python train.py --norm="layernorm" --inner_norm=true --batch_size=384 --epochs=25.9 --lr_schedule="linear"
Rows from block 3, named by matrix and row number. Rows with one number belong to one attention dimension. Each number is 128 + 24 x the weight over its row's rms, rounded and kept within 0 to 255. All counts start at 0. Numbers have three digits each.
# q: attention query (model.blocks.3.attn.q.weight, 240x256), inputs 0-63
# k: attention key (model.blocks.3.attn.k.weight, 240x256), inputs 0-63
q.0:126117161129154083112114122115043123150078140140127095149101104108137127086122127079135129133152140141105128117113099128130114121095151097100121158162142093096102127126092158128099156110111142
q.1:143072161085136148146147126123142108124101112161147114127157093120154146153150111122118122096132119140117100135113107137150151140187126139102169147117134125092141092166099128141121117155154200
q.2:084146113101100159163116137125149124112143107128119123133149025127095118152148121108150123099145109127159146129134122150113126121130149147183133100168140105118119121149109132134134140120113144
q.3:142124121116160116113131145113147128109151126107144142128128123131117176114124093142123139166162133136112133120120150151125143108135121056111128127100135138139138131117145101121145123093139133
q.4:133113139081104117115136119128141136080155139123156091169144124110099150145123116142099129137092107143133099128131139098104162078187120152105145082173151129119161136129120135148168171118113145
q.5:126166139134156099175113059118092111127153126140060107131130111146143107143153096124110082136118139121152133128091133091136127123154136127105151140125130089100107104107122139077119120118145188
q.6:124128148106105124130117138128125105140067118150156117128144120140101135150153133101094135161129127105120104145138137132127117161135148157154158083110132124123177128157125147086129146122150048
q.7:078176139132066116170119113116146124076120114122106129134127151105099124113148127127062079107103129121150127126151137109112119116112089123138097148100126099096171114108172150077141115125092119
q.8:147085128165119133108159140091139115101130134138115070134134161117143154162145128169086134130123149136118145133085147079128135152123084134102137123121086123121123129049143112136102119127115095
q.9:133151157172131143144145134139094125128116118158149122109114165148116104183107170136170136131166112130120107090117162121137106114132117108081150109114121137158193135101100163105111114148120117
q.10:117136125168139136110142104184111138098158131116104106126110115116137121080124116111053072088123094150143140117113156131135133129134128136176132177169127118088098158138098133140173135106124128
q.11:130128161134106138119087128104104111116068123124146127089128162101121112122095164107184133152086100110105150116120139131119153109062129126072101113124144129106164102063111151089091116169107187
q.12:089122138143126112133115133144119152152120132182165177150165084139134139133174100128131092062125139121153125140119076135131090169128105110191111135180114134130140147133106115127114117133157099
q.13:130119121162192125072138099149122097084130098150133115130154104125090171163098130136143143131132140122130107133131130168119139113145153145124189149118127147134154144082091128123115125137149135
q.14:155102124122153118157136121130116127109097132153140120137076138143138148112091128123096148126123133158118141136139104139115121164126163143131099103126142098142163135154150155109108108109121127
q.15:162112119118145159106168146115113158096134134128155095133139132116152175154153120106136114104140120143140133106133108122114142148161139121148130091148125174120120109124137129160116135126142145
q.16:121126131123126163154143143111153138122159130170138162115145143118140117161133128097112150131138118133131119103112147157128099154101139134115090150124108111142137140136123143143131115083156134
q.17:093143181118161152079162155124113169129115129122119171117112090142097116087144141094120150083127109140165120132142111082136121136219117141154108102114163101145135114124084084114185121141149116
q.18:111130119183086106155092115121106123140116098127111111161134152130145132115132071101102111142131107102132132148121126143141142128122165157149105120131128129109117138131088127142115177115122114
q.19:125134094128083134128181143113164136135130098115129151131131104111146137125141130157127139146131152122129081122165135137122106113133096128134121143145130146159123176121111085122140124133120132
q.20:117129087061139101125146158110121140144146119131164147115176148123137150132147124147156191136146152148158112118138115141128120147131110122165136118136149122118184100149101151103133127129090164
q.21:107074149121131064123145119133140131164119132080119116106128107142123154146091116155155121135108097134140151112110126111139113144103091170165093131166176131104129155144118132107122127134181135
q.22:128117180128134131079151160112164144119142102128142157152132126143081094114133098119170117122128137125093106141196146144122149123061163143136129148116135127130185139118147130125125141099153171
q.23:166140131157121124072102119115094120119117105128138114095145129107124081162121111160072143127104144120112132116134090120099098143130114129106170140134146135133119124161157114079112086162133153
q.24:137120119109125141145092104132129168135090136116158162130104089122131157125121095088109121125106150112136039130157118133118108118153134123114112135097133117121159133095163106115140137142155114
q.25:113080088059204151140110165112118116148122105119083146128155135193119131118185139111113130145145126122145130145123111114116105132169150127061117109107102154113133128112101136174159128113133162
q.26:131124127076129131132091120089163157101149141145134170110126170105137100105115137124126127170169126174150090129101128117127122118145170102147153082099090118133088128133158101088159137139118140
q.27:154122153182159113079131102104167130108116110119104115149096172111128131136126110128163103157127169126107109162145057156141172085194112147092112125126131122163097133099084140127112045132123075
q.28:092125136121125102143116074107100129141110114126097126136139126091123111149127102109075143129087095092124132120167137134120134161155140143129116126111160118091154160102163163125133154145115123
q.29:167111121128087170137122127145093154112121128116109136082179116111126131121126130120166122126141136102118125104121126121119082167109117131136120125123133109119074127154118127102135133161153088
q.30:131124130140186146136159147128188135165118135139132131112137148154154099126114154104161149129111149128112157153121168137146151112135083171097085081109100105105127151124139176151136092113158126
q.31:134127135162149114111126144098111155114128150114141125109125101175142117173131109120073097119126106169105144095127122134142105167163068161114124136146157135150138188130135138095162212132090148
q.32:109128135147148120113126124123098099119106137132132168133120076130123118173177140128152098089137082113149138090097172109142135133145156138133144121116130117129100140125135140141086137101153074
q.33:158129129139061112123149098141127118118150103148125112164136157138127095101095124117100130131140119093151134141091181159118126135166167146114127111140138126133153129144110117114114118111124107
q.34:101156141073129114107142159116128119121134114128141156136161142103152122137134133128112100096146116133138120137102160153123117068114118127175116124123127110167108151100137120109125128117104100
q.35:170132153129127115117143166129100100141091104132112130132152125179105125102127126181080146098144115157125119128122146148117187088146096078169134148148143166135143159127112156099095162128164130
q.36:164124126131166104097102127154149142131120123165109077128180137108130112075142120163148151127092115075117122169105126105163115095101129118070108126125171108147099127111157139099154140139158143
q.37:143168140189081089119134128120128117170136146139136120132118126115152158132146118109138144175134161080139125117101145099146152117142141151107145116111135117103141138161149136122102089105118140
q.38:143129123115087096137147162104127091131124147134124119095116114135149139141119129125124142155160121135173123133099102071120134147112097100109179149104144124125141143110122109142077129108140161
q.39:148127133084174135156144145111155115119146094168104139109119128125133136139121114135131119090105127130150110125120149129122133129132091140150126133114102148099105129180147178109169091135142142
q.40:125148115154118136128102121097124125094114106109154135135085126116129116155079136151103137124145148133128118107126116121132166117117134126116140140153132119170188099111139150121109131147128108
q.41:119127142149110126129137116112129137127144141122117165139117112129116159123109145113127152116115106166134137130124147110118144113046130107123116095115131122174118143094109093134118160124156153
q.42:133113131116119137205141128147172100114147120150185102165102121128083155144162105145122106127121117096162090128136096104125097149122172142165152122142139139078162116136141166103179165139139156
q.43:148153126156142118134121140112124129148156119108122163139133113118133104099098130137118108154113117117119144126129132116142156083131106129119123135126122158197161122169124056111103102118126143
q.44:126126142097068154120147152134121131080128143147121128082158112130135097139115128120150132127117127123114074103134159140135105141193163125140132101145111136131136108150128084119161138127168139
q.45:123128157184116125171157108090141128139145139092108118143088142125144115100146092111115102143091123108137179154152152115126160146135119140117133159122141129144083090133140110132091147144157120
q.46:135136118112125109119159113142157127134124219162133147140179084166109107167116139115120105089093140108124117109122106170151081151160116142153118094113131145147127130107102121146134092134081109
k.0:177142111154121128128144117129113139075109127134132142128125134165111112117141167115150126144102096149110087131102120165148128130153124152105103129127130137147137138102157157167140137090125118
k.1:115136119121097118108124111150122092124208107129140135126106064096107083147127134115092146087100101141118136118155157116109114156177137135133131131092122102132181139159103104130098150128121062
k.2:110123135113145168140126140141141108145141150136134138138139047116128132140134126082173116139139128135132132132154089145140102132140153157150126129136108130130129143127110130115131144134125124
k.3:137126130161116099114133161144133127125133129058154185096182133147140133125120126136140125128119132141162121143106106119160132096124102102106154112116115125119105122111152079175119117141129132
k.4:137138138128166103157118128119115150181091130138109117131095116157133113155143135125180114177130159122160129110153142140151128127140117171124162139132094138139099095125137097134096124129128130
k.5:119116112145096199117141137134113110089134153131126123125140112128128106127121089154060124120103110170150091135107124140151102128179140152081074126139103200105148157139149129114142126132136128
k.6:135124108133152093142108122142130158163135132131146130109182120102130137136159130176123164117128132134117105126116081118132099134147163141101075135129126131161173108154135145133131109121110140
k.7:149126129161162082100101119123121156087131132134129130128115160140129138131165100135140081138155134113147116163106124120101120127182133101166120114147112180124103186162156104127128136147148094
k.8:088144146134155148119102095131141093106135120129154150118142136141112127144160118154138125107126117148110117134134125099110108111112143084117125144082148100130130127120142123179079089151148139
k.9:147093105133140121119119134147119139124097134099134131107130148135111157120151127160156143126066186102129157129117079144135128109096167135120123168134145137160147155134134138120125120144123118
k.10:181122162149144121117129084126117127106116078135136130099126110133137139109142146114150113116116109128123166087101134096089141113150136132192119108120113129100116117114105104082091145082127103
k.11:113125138131141143167125120110133128155142147135146103127120162139132135122105124159174149141193134106096152145143134103141130115100131120084123116106130123099105144160144137106178152097111075
k.12:113156105093132116145128133167124148129110128132149072108179104123131126115154099136151081110135111126156166161131121171166106118165147128219118158138142150125137129187098155123163097127120109
k.13:155116108130078130129126157124119145146116125158111130114083152113126101091128140134126180130146123167107153126109124178126149123163176145097121169109137120114136148160121117141097143146122111
k.14:174166151136108144123141139133114088120138133143101056111129165130133121068130138141096158146140126085091093138123140169137174112110099124051165123090109121123129163166135158156111103135100140
k.15:120131145157139161118120103134163138142108143067136136121137105144127109079154125141094116130172127129123138138119130105135111154154138136120130176091128106112116118095157104174155168083113108
k.16:147133106111122159154128128103126107121104103128167104131099097132108127174125098150125149123101164137137129119125155135127115101161157146171157114092158127115182137099117105128132128107135144
k.17:165101106101110147136138111125107125159127143147124155105142100127184158144171112112138079104129139106115130142137118137113131140185120178141116155130120132132116122155137117131134149140097137
k.18:093148155093152151195146137110120167114158146168130126124151150132115121189143141196151131088113106146117124141144079111138138117093139109141131134135133119108188138123175152103123112107120129
k.19:114132134169163142093080133129124123108119149112130135143110105122122109175121126135125103086137111125155153123141132132114108128105072120120124109150126123129111147140134141133143151143137106
k.20:119106137129114136147091143137179094168084116133167154126135122148153113129158119102144150120102149115102126104142151131170125157141160159137147132124147140125159105123144141119137122180120114
k.21:098148117113120132111119116113159153162091128112127108109154132122145103132131111106153125143119147142138100126146128151128059125134173164183099093130095141135095091135126138118143121114109128
k.22:130119090147123095117136131133138118138140114117158161112154185098110158109105103176107100136146112117136090166162114137127122123076132151148133149148109125128111127141132105133108118144124133
k.23:129089127156128120127147152109114077146108155088107106124133149139095149123173117139129132118123135124127110126145117133125115095114107107167122141133101099125110146098145161124124173119120137
k.24:144149143150141135115124125110126124111148129169102136160132140139095060116147148124082109136134117126138123119167097088108124141176088109111122108126129124125158128108087132118138128160152142
k.25:113131128088069131135149113162138158166128138092145199101106128104110167110118104132141115086123095139143136134143121173120131138123153178128088161128146146098131118154161103136121148122124086
k.26:136127149153139153136128128119139148156156095137131092154179154117135140135137107131107148131073089121111146122087131129146111130145126096093084117084135140125112130144100113126107132104122120
k.27:091143094116113109118085154111157149075169128084135104104141118114089139103133127138130083161115091141098172115141117140127135137160136109137139164114108131122137125151091176094134143112130177
k.28:123135133097122129129125124132133140093135155121188136108135151146116162130133108145104135143131140126120117124152110123142099140195118133093153108106142093133142131187129174137182139155133127
k.29:139123137133148159151137127137117130136156116156137138138130110142090107077121126123130125112116149123128165108097126158112168143096108116113133142135139125109127144183111127116131125119143131
k.30:093155125056070163128131124134147147144132128133156114101126105116161128138127144098092143126126128116104129138140101116139142159091116092132128103140174137095146121118103115074130114108071154
k.31:078151124130117141136194102143191108103096153089151142143123119134135140144141127135102119127132128096129134134137114118158143124203171144095112126142123080123130127120101126075103130099149084
k.32:129101118114121134118129122132130137109136134167120180117157103145136150123183116167111130098132124158133130146139091103108159119193104127121135113100110127145136142113128129111117150121126136
k.33:182091089119174156104140149119136106146085165109118128133103161133131124152114150150123146116110153159109110137103101118129146120103120132128115164131118146122150126083164124179124156125185125
k.34:114120115115131120151151130135125124042121148146094175140125134143093125100130138135147178106133141115139132165141091161134124116139145133112111139153128128096124114126142099086128136122141145
k.35:156127118105087087122101139144131129120116133131129122140077148127115083127102157170045117091146156092145104107102151129109135133152137144146140137123118136154141132144152123129144128164085130
k.36:128135137146105066128161115139083125121124118163148111124129123121147111150169113158151129145128140156117102156134099113143105132106132143065172123104140096151101134116144123125112137134120109
k.37:105099120094173138090113102147145110156140139087161080132086173121132090151086119144125107153135119129125094130121121140140126087117167130165100188125095138104117109126166148118105133086127144
k.38:131108109114136105132092165094130093123129102146085142135155109117148136179146142148043131093147133131170092108110144077104142163133109087096118125112122133110114124124168127165123130098129096
k.39:152135146110136130112114114115087127106140175119140125081119140123125139121159104024123136113112111141181139133152120135114118134135161144139153112153119142178123133073093137147150129144084151
k.40:139129127147146115143128140120133136064136112119096078130150140137123129189168142170113124138132125121085125126094109125139133119204165125110114111130114148144112121148114147125174130145098121
k.41:103132111133128136148142137104154125108113137128122139129117084130115123125158173142122134100127120097129105136073131114112103100055123101082147151129103138149123173120136101145088151089139124
k.42:160143112133140097133108117134119120140138149125123131111179147149117110100155159108138087145103152145163130110175118124127109156131121121138138108132117175112118118099115113091142139086129099
k.43:056102100134135128128141137090124128173132140194092103096105157147124141137109157131129159155161143116134143109127129101125139081097127139124133131160113109110125129143127132094058144114122106
k.44:133134126138160147151125108113129118165120114112092107136129154093139122142145142155145160113098108123139175131144128133145139085214118104102115123166160165189099111101116125143130071113137115
k.45:141110121131138102120105114128142122118104136098127067135114128096138148124118134146142100115150131139112130099128125150127104095129185146172125132130126101152120121109111163128132105148102130
k.46:118132130172108117138131139107145134167071087093128112141135125108167164084159127109140138128135130115152142130125128136141108101230128112187115154119165126120100107136123134137085156163129132