config.toml
horizontal_flip = true
arch = "dit"
objective = "flow_matching"
targets = ["cell type"]
logit_normal_time = false
qk_norm = false
layers = 6
epochs = 25.9
adamw_weight_decay_other_params = 0.01
Rows from block 3, named by matrix and row number. Rows with one number belong to one neuron. Each number is 500 + 50 x the weight over its row's rms, rounded and kept within 0 to 999. All counts start at 0. Numbers have three digits each. After the name is the row's rms in percent of the matrix's.
# fc1: MLP up (model.blocks.3.mlp.fc1.weight, 1024x256), inputs 128-255
# fc2: MLP down (model.blocks.3.mlp.fc2.weight, 256x1024, transposed), outputs 128-255
fc1.145 097:538368485480540474563519424569425501498518500561393527513633484376448506476480544438470535560565497408559429523450510458497428486491566527489549457564488499443513428591492505500489497494478609494552496455510528550533431533550497517464499532442561482487515517522462550596553467434622508494405519494514545532442494501540525494530562466507509553488540535530558495457581491432468536609478
fc1.146 096:532526609488493515505506488437517500550541512508490517451516556533519536527480493490507463629455506378561446525510428573500444439594443520561481576537526427504441427538599550541518506558427525471502546496585431470463464414491548549488574521416497513503514575497619488487365568394558486483598493523532533517521495507470494482474467481513593534509538522617491489574478530482393553578607
fc1.147 124:487542545472532580602488546524430464533510432580513478463495495494503491499458512543501478509452562484517486517563463481508545461489464492473479530689475562462484449411511599499576517509562480403464548558491526488550468476530400635547495453510544526635429499510511397589495470518409518496552461491509614481531480418456598529456488532562477470478486437607522474497520511470470497415521
fc1.148 089:484498521471446511430473499530512509425372398624546409526520460499508489474498471425497438438433490429468470463492539462529430551388586466496477564460544520339577485476418516468515466490563516563523487495432500499516492451478546474563494617526602558473494512514433476513531509456483487424550459397577441461546503453536425507494489510467499443496429495423486470459512443551448485495456
fc1.150 096:574423450506444481463488478522525520478427570353490613481530507488447534407491504529481475486585503471511518488386530360476615597533495491508513502474434473396499549475515418512470534449454532500409514620502449566454494503462463537459525570416507513587605560477575561405545505490540529509466583461524525510509436462478505510536466370584498565577536481517502596473522499540547507503512
fc1.151 079:595447496486432504521501494520564465449486505510403573494495510530502576431465547504514597509592537592514474473488565513524588504492504450380481472482433590578557596473513548513431508496533591524469472426463520518566671502603498419492559399464553499408494484483498509478462429556458473501539438452457507459431608639524520502549484574508524468481519505450483462548508513566512508570489
fc1.152 084:535545520499461472553428434419455529512499541516597494551617493623522459515522488574546491518527490545507493490532498573513430558505465495566536528540410458461456470439502493538445548516493569528528505413461507502499524521507356438510550514545476501413500486589427510546552382493475497565567464517521500528526508532563511482481463509368553496521502494540469560542526461463470568434504
fc1.153 089:488508494508451546574485467525583476488382492395537481488435535494521504595511488484471501481423546633504400478478510572485480727633472498485468457471496392579544486478500531516535599375545490557444500583465508492435562441512421531476558428531485486456497546501591480489414499519488496517517488483492485470504443362487451432462479451484561421519506476536438499426448517558491504459434
fc1.154 086:508501462438507535533489408500538499505421488461590605452507476592463442510444491627491471492552558428481458560491507481540535489444498530441542473511560465578518452441475494475498513523523532397510553534450514514476429466549555533520464472484506426463565548456444530513492527501495493492494375452674562509505481571414584572499492454446592520542545520486531581478497517444545488469544
fc1.155 081:450548521602507522585427546484464485481474460523482466479490506539460529486471489518448462619425432521485472518481527579521539489473504483497440508546491449517536476514431497407471498587535609525456567465432573543581452422462521526533476443533451512497549447548534516510511510438501512505523538590519511527485465406468562557585507504501418592611477517492500558473543553422631484481554
fc1.156 115:502484499433502528534499430497414500420412469466423512616469428516458433502509448559526531472526413419476464400495568546488460479433466482566536456527501490539413525445496416511466527535542377496499606436440458501499516551522474502530522458488556469461522430348483509492571494509481500463508454484716499448441556493546541523500486528477516536469452494495520511508423528493578508580579
fc1.157 122:403499521483500427465438576444469512483449504636454419545573519493444542510583577507509486430533478479472502478507588461506470516535507384566548428503473571611527500430571458477520470458432447517528502466449440499461550570501511528482562543575490549559509547566559538554461564475522627524533494504553532576482521412498577576498506494513515499529499452446603434509397563492538562470490
fc1.158 126:524377464511506488508481579441507486452575427533476523472456524459462511595491526525490493523524491486407491511452532523455484504549480480553534528597504524477480566382531482544467679510463581393529400499527511546506504450488604545504562443372610467457480524542507485478511500528601531500448383506498454553553519470493462586416490397464464597473537568540523478498587576549476531515576
fc1.159 099:375616310528442463466496557531513494502445586556475448534502550565528487466553453520513499494469500480576519499423491470509522482458508510534567469474549495542474458475544434562484537469535508504539506542519427527429522467495541503462496539511477485455458541537476492521552492507411587493507511481481508547487476495389606505497393566577522509508512428466504511534517530428495495508443
fc1.160 094:475529503516582548389496516500476528447555568535535576500527511485586490419455537575488529533632477536570617498457494411501541566497499534506489519432423487487555395578418508552443558466591565477518437599502471491495561528482399517588480597541517500501517468466515400563518471551560526466496552530498458456576510602466514537539526439581406523539543519528425631502503589471568500472437
fc1.161 090:419500457512556546551508455563532499436434531496435534444469457491446551485540553522483538533468439492447514521547493524409586337549488448491485501542439442423489366462470535478452538437481529482455451554531555492558547461537436495500497486474520606520511528503497553519441570536495527343449488549551502618469455483563510541536514533477530530444455437400591447645562436566433497523500
fc1.162 121:558500504482505541462508537485459488492462501475562499435506548468512490500517473506572519482412544537498507540610428453531508474524449643452676512490466529469461479584530513534468490486570526525476528504533513512513574484447442568499422489515498506462633449418500526520575466476565513495530432500539506325520495522523526493460527481434469508494390404544502506415457466489518564510456
fc1.163 095:471445440551494418498507472527561452504470470491547510479502541511469546513511516439502518508454531471458436483453679508565539484533566517518568460508519497527555514523460447497531561394496533588667514463490567652312450464451569527514514531517423489494561416522523501524491511563482584510567498514477511487525464484488543484482564622538503520523493578623464417501510455502532437542453
fc1.164 093:544496500447594466440473516444396554586503455474441504588580430495530523597512507505470480362435477506620511504497559474558473564486512444421524509501465442478474486527432499516450533416374371393510575493482582491522515541484497508487440521539527432469548497403416549526480608556547511500496446525554550500563480547447530509493490527432515490556460534521531469565555496525441454516522
fc1.165 103:485490445494492481544590580516479441522469502529499508483358609446471508480490536499545369493518472455529544504440480486489515558413516436540470544502521551469546438475495508482393566513500479505476417481462469486523445496492583432489508456478503644508531480462557510592446550508478541524606476407476544563455500448508395498463422481475518476397499478584480474437474437547503485474518
fc1.166 082:492486498520531558527471502468509523517486556509369516473541488577507552477408486489471574522424465515541483491441534386507518397522406504404478452552433358556591475507474497482508443507526560579445505492501432499548553520539526492491523504458489449388507487545579635534547515445539466332496475535490542475517406448505496406492501483508557444494521436520447503425519638602609493520535
fc1.167 105:482544499526526525481496506487517498443635463540503459505470479407490474534523490411454532506465451453580444512492493478514551495562579494542540527504521377522472532521471503480439452480395469476499636419421530527571623461429525454576521464371464466431491507440496461429473526498512498502594565424381502512486463483535503529507540518461459572494511471540546422545410435489515510438495
fc1.168 110:509444498506461413479585595532520534469448487474514553563459540490513488345464471501482503566402556471454497497493530507486385460565485422501520524477431574561549496487553510458374395469578502411507443466496624536484609493505472456448486456442543539512500455450496435600543574515560510481503500463511445475452487436490510430460501514478541495493495481484497431466443484484503543493485
fc1.169 120:520541424507566446479523477549558583460474578494465474481483475471513482497523541442477510567546528542502499488487572485468553578520467503461572539445525423548482401433519497465505487512520558409501449613494468502546468617579592493513561493544395475481543476539433520484500554483473579546577470515483457533563539553461516493444463494460510549495496473630526518477577517545508481580511
fc1.170 105:496446487492487495499471507554488473503534475503503475556500608487479516528496512494523597475444483499449417420471537428431550539459494479496518525543461509523518473519560406533494433437443558467474566483582591457414464586476429482491524530512492441491494430555506531546486521411492486421450568480589447553539411490476503565563510445470544533493506433550418470544468473495585513412436
fc2.145 101:506559454535501559580523487549473493557560514493641499528598500436527487506553362533502511581504513415552555518451468560469545427537423495502434535562454485464464469489534503500483501486504574506472537466522555519500529508463499514495436431501542476477514441483531535558527496447623545486614546522558504534407498501470487505533531542410521607520432475510552513476606474491524460502482
fc2.146 091:506532563498486474437494488400563555472515458465559498457487564471543525463474500533519491578521489399516524499480482525482556511573486484458521529550422345482454605491466479474554542500511524575501382424616533500468477457537487416501492463534490505448505467498334532447481498480549428447361410444582474523413503503459515409505479545507515474517534551627559471440521570530577483509413
fc2.147 110:497573440523474545537484500551434449467486532517580522414468456438516511525493483469497455543527514438479483520461549506419439520486612480440513540657502508506527527615483587398435513471509539531447494565460597510515497445500441457478478556496437497604402510502460502490460545575605502464504593499532601499446484482521550503430519497524672487535457441586548556525420598505464488478560
fc2.148 094:472468502513485513508443527506539453504374489396459418491554493536547463523548522431466548483546451461483518571508440519465568545483440569518592409399528527346570483465434496565500570522430538455490513478594464516457503445462564507494477466488366547412482494470482448489594482502486494551409453556483493525546519457497425491493500497457485454524416451501478473510501508531527466566544
fc2.150 105:407557447564509491498471454506472436534496451538453452425491494496606482525518556522465518508453453467451486487449480547445413551576514505549503471454479528414493554535452460535510492512601476541563486383512500612459500500568526559534563429584507536527463382468421537546579433498432630546509598596545476451528507447497471516544475496388538564421414541507495496504509496514495529476465
fc2.151 106:492504515478501563485501466440508474506520530459442503518512511518596496546509459656520522477482485496555505479472453495494533468501503400580497443552504568555538463597528495446445563514472509484570503555501470599417454545446485511549555547460523508516477545474509495487453495527478387487480493487438534511491494499495519561508434461578565482544534487436475458471489548502441350522546
fc2.152 098:498498495479456479338479496356520431450506522526449483557596484649536663569473543449523510569489557534515461477466481425467544479558545491443498449510476507460415494522536448469421501453501512440446511515471488539507482525485336501484544517395538508426561507581523479424493401516529481455423465456556507501492521573451512557590492510576454453594524483514475416452509446466544469515499
fc2.153 088:472532508523494517433514454516587488472371484529448443553437441553510441492498576551501419474530512585480567448519508473517426569621506552546540622438510420521520553495486496442466410403473509471512466413508468535489432456460446557573510488456488402514520470530398513528435446482508465469503430524390380529483472378540530413505526499521527458445477510471475504566469555559504469492481
fc2.154 086:476524459564484495479413522549521586566396522489428649454504502587551492503483509541497555515543576472384467496496531494542507487455517495639382382519528489440497544525482509609549471520487502541462470391517491579543478520501566533469373483499485433522471479419533498477504495496432540503531445521482557524480504539525543490383494525569416499456490582528458471548474541500515511445479
fc2.155 081:523552509333491494461507509505513577432433466403582454494503520484482479527528551503526498532629481586531535527541518481533462533494468462505495520522491459480583496464476544557443468439450532488494430574437410532395496446496416570450512563521436449498481493541544510491436435494476514489505511443478490496517527407450572507475513535590549501462497502404491481508568537475324479537359
fc2.156 115:502512503582483521500516497602388588442472449431579460611493523628527491499539557452510497497446510443506579462542471495503484422565677487412572511542526459566458512530492450476507479521325466502511461577584448494552561590508481583502482422543420447555472514468505521502500447488504487540528406566565499446478498479525567491473504484519450483556495517494441422464566527555538500467486
fc2.157 105:403579502465505506478509530490491459521439532429505450523520544533448469579531446542484518472558455490439613519490465411536598553470473619567438504499514558518482504531430433448480617562432546485465385521506496536573491481524453545434417554446510491485516568478502562490485506505475389409470511468506459373551493487491382537529523505444463492493521405481485530612380513504474490538574
fc2.158 113:535400532504492556495543573441507486466501488477480501445548510582484532528480537487523498441544501429410494448508525536533465466542504522513495459601491570488510508615508522486450366486441533595545453467513543457503533454497524518507528484471501480375494533513484444393518551443362435459470491463486449482530492508586509563380499453505496511546561521504501496427521599572491539478347
fc2.159 088:501558476446494462521440481505450418626500529518604449537591485522500473463507540496520541438521477491520542507498566554484443519468490515497521610440544507542514507581476465414484470520542439566503487439585474472486503457462543415397553614577501545467539497499576460555587467454501466646491499497572509505368504494627570501553491560435476507492462410460568501449426487441435515560523
fc2.160 135:579393436498489438528516512489496469575476519466462468476501511486346451582484516443514513482512499522509526472471493448472483506545470608527506454456462480538525496463435442456513496456519597491501509474469487601569525528504475493453483348462527519541456567487499473512500445535603605542550580473527477528539496500507515506532572486531545506433429466506411442514553494504440597478482
fc2.161 091:508529527521506575522452444530577500404516554513498498424439451535528558494543554518484479467551495427489530504596547533474553537567534430500498490513544482415533641490533500529506333429479468522438539431531582461461404466493437396503485524552588555496465500488515507524498511493493549542505478483480525538505504492492537533485419629575543462512520490451581496478482535487605403483497
fc2.162 104:592532544402497542544479547501589428583465545565539485536528500504495515500562604454499502564487475494575485540429518503497457546474590425493547473586416452507513588513542467560505451552476425505499479535558516522536490477522530409588509484499454561417534498498550557550395511494522480516530533476496482510507511551618569503460506474523559528431466532492486477473555466484518496505400
fc2.163 089:489514474569503438487561595546582487522496500496500566554533537510473454514461506512478483560463438478481520490534513503554577513558474500529533431497415493451623494517487529480640416547590437486489480482445389525373476416462531507458545496493607553560515468554472514494559542496481485444511494561520551504546507494511525513503541498587524490484426520571497534490569477500371487589529
fc2.164 095:440501494541520547530407522473423439431508536560436491490542459539465495532438483532503425347560522521521510481544499499590507556486492513683506479498502513497492482513478535524502446455563503445474402495516468550498481565470563578523377451433519403494513512445566543553444566504526517521540489434468482596607514498530540470461538495611520484454583483486475573437592543544461552597500
fc2.165 093:479501524446508452512598567569424565499463515498452469483394592531500450516567481505468489512545461523556504455541502446477443497488415527442522454492455560498532514463543464534487435454447395537536561560434427453464403558485507447509434569460449666480497520575337496415461491506471506439497503517516594512479505423436448515499455490465481546609462497670396380480497473551489499477459
fc2.166 097:503542506541509508516479389456534523529567459457575568467552581516356486516446383447534499521565476460503566555502497517547543575429568421481577580546542477500480443526525410532526503484445529458686448474447541321482550489485518481506470542506540453541423679501484375537537458406591599472482488511541456465532495531497587428439362527548452526489540521532486494467505478528480563551518
fc2.167 111:531508511486497483466595394557533466456528532581433489596501490496519482641413501409516498404447542416459555501476446435513474500492467520404496557386478555480437507525575469504512508461544498593480510610358417515460583504445518449400464418448499495527500492531511519486465486547483513529513513645553530486530513613514484474510501501570523587437485481546411488552573531466525546573499
fc2.168 113:572459520479494509490365496502477568373378518503547520463499410510499493490510521508519475577403445456493581525462453535531583475555496547507556474530593542631538502387530497516492454566512451512495532552452501446529501516478429542457479442422527446390482422478523462502526503496441499532483603460455421487430507574564469582451423533509502571551479460541490466523417530455444600489353
fc2.169 092:512539547491495498504476498523491516559568524616531471441558451499537443533486524446500504520545452446425441486511474636536500481606495514499460527606452466510548465530418465513521494489498533523525562511512500500514481484512502497556397496426546536479523520486565473546618548530482464473506512509519471451503530477652524457520533480598489506374518513492396426541427420537348556523529
fc2.170 098:497485485476502556565500490525498524415471431504514575592566485502495452517521465514499493562490513478458604522560515498527284483404396504443472443490443430508489518513491515539531472353383513545498509427577572501559477537524454510516647519423435529496527497495423458518387595567505519470555498518431454506502512493420529524505497458459464508568527512577548466560502471516504479456473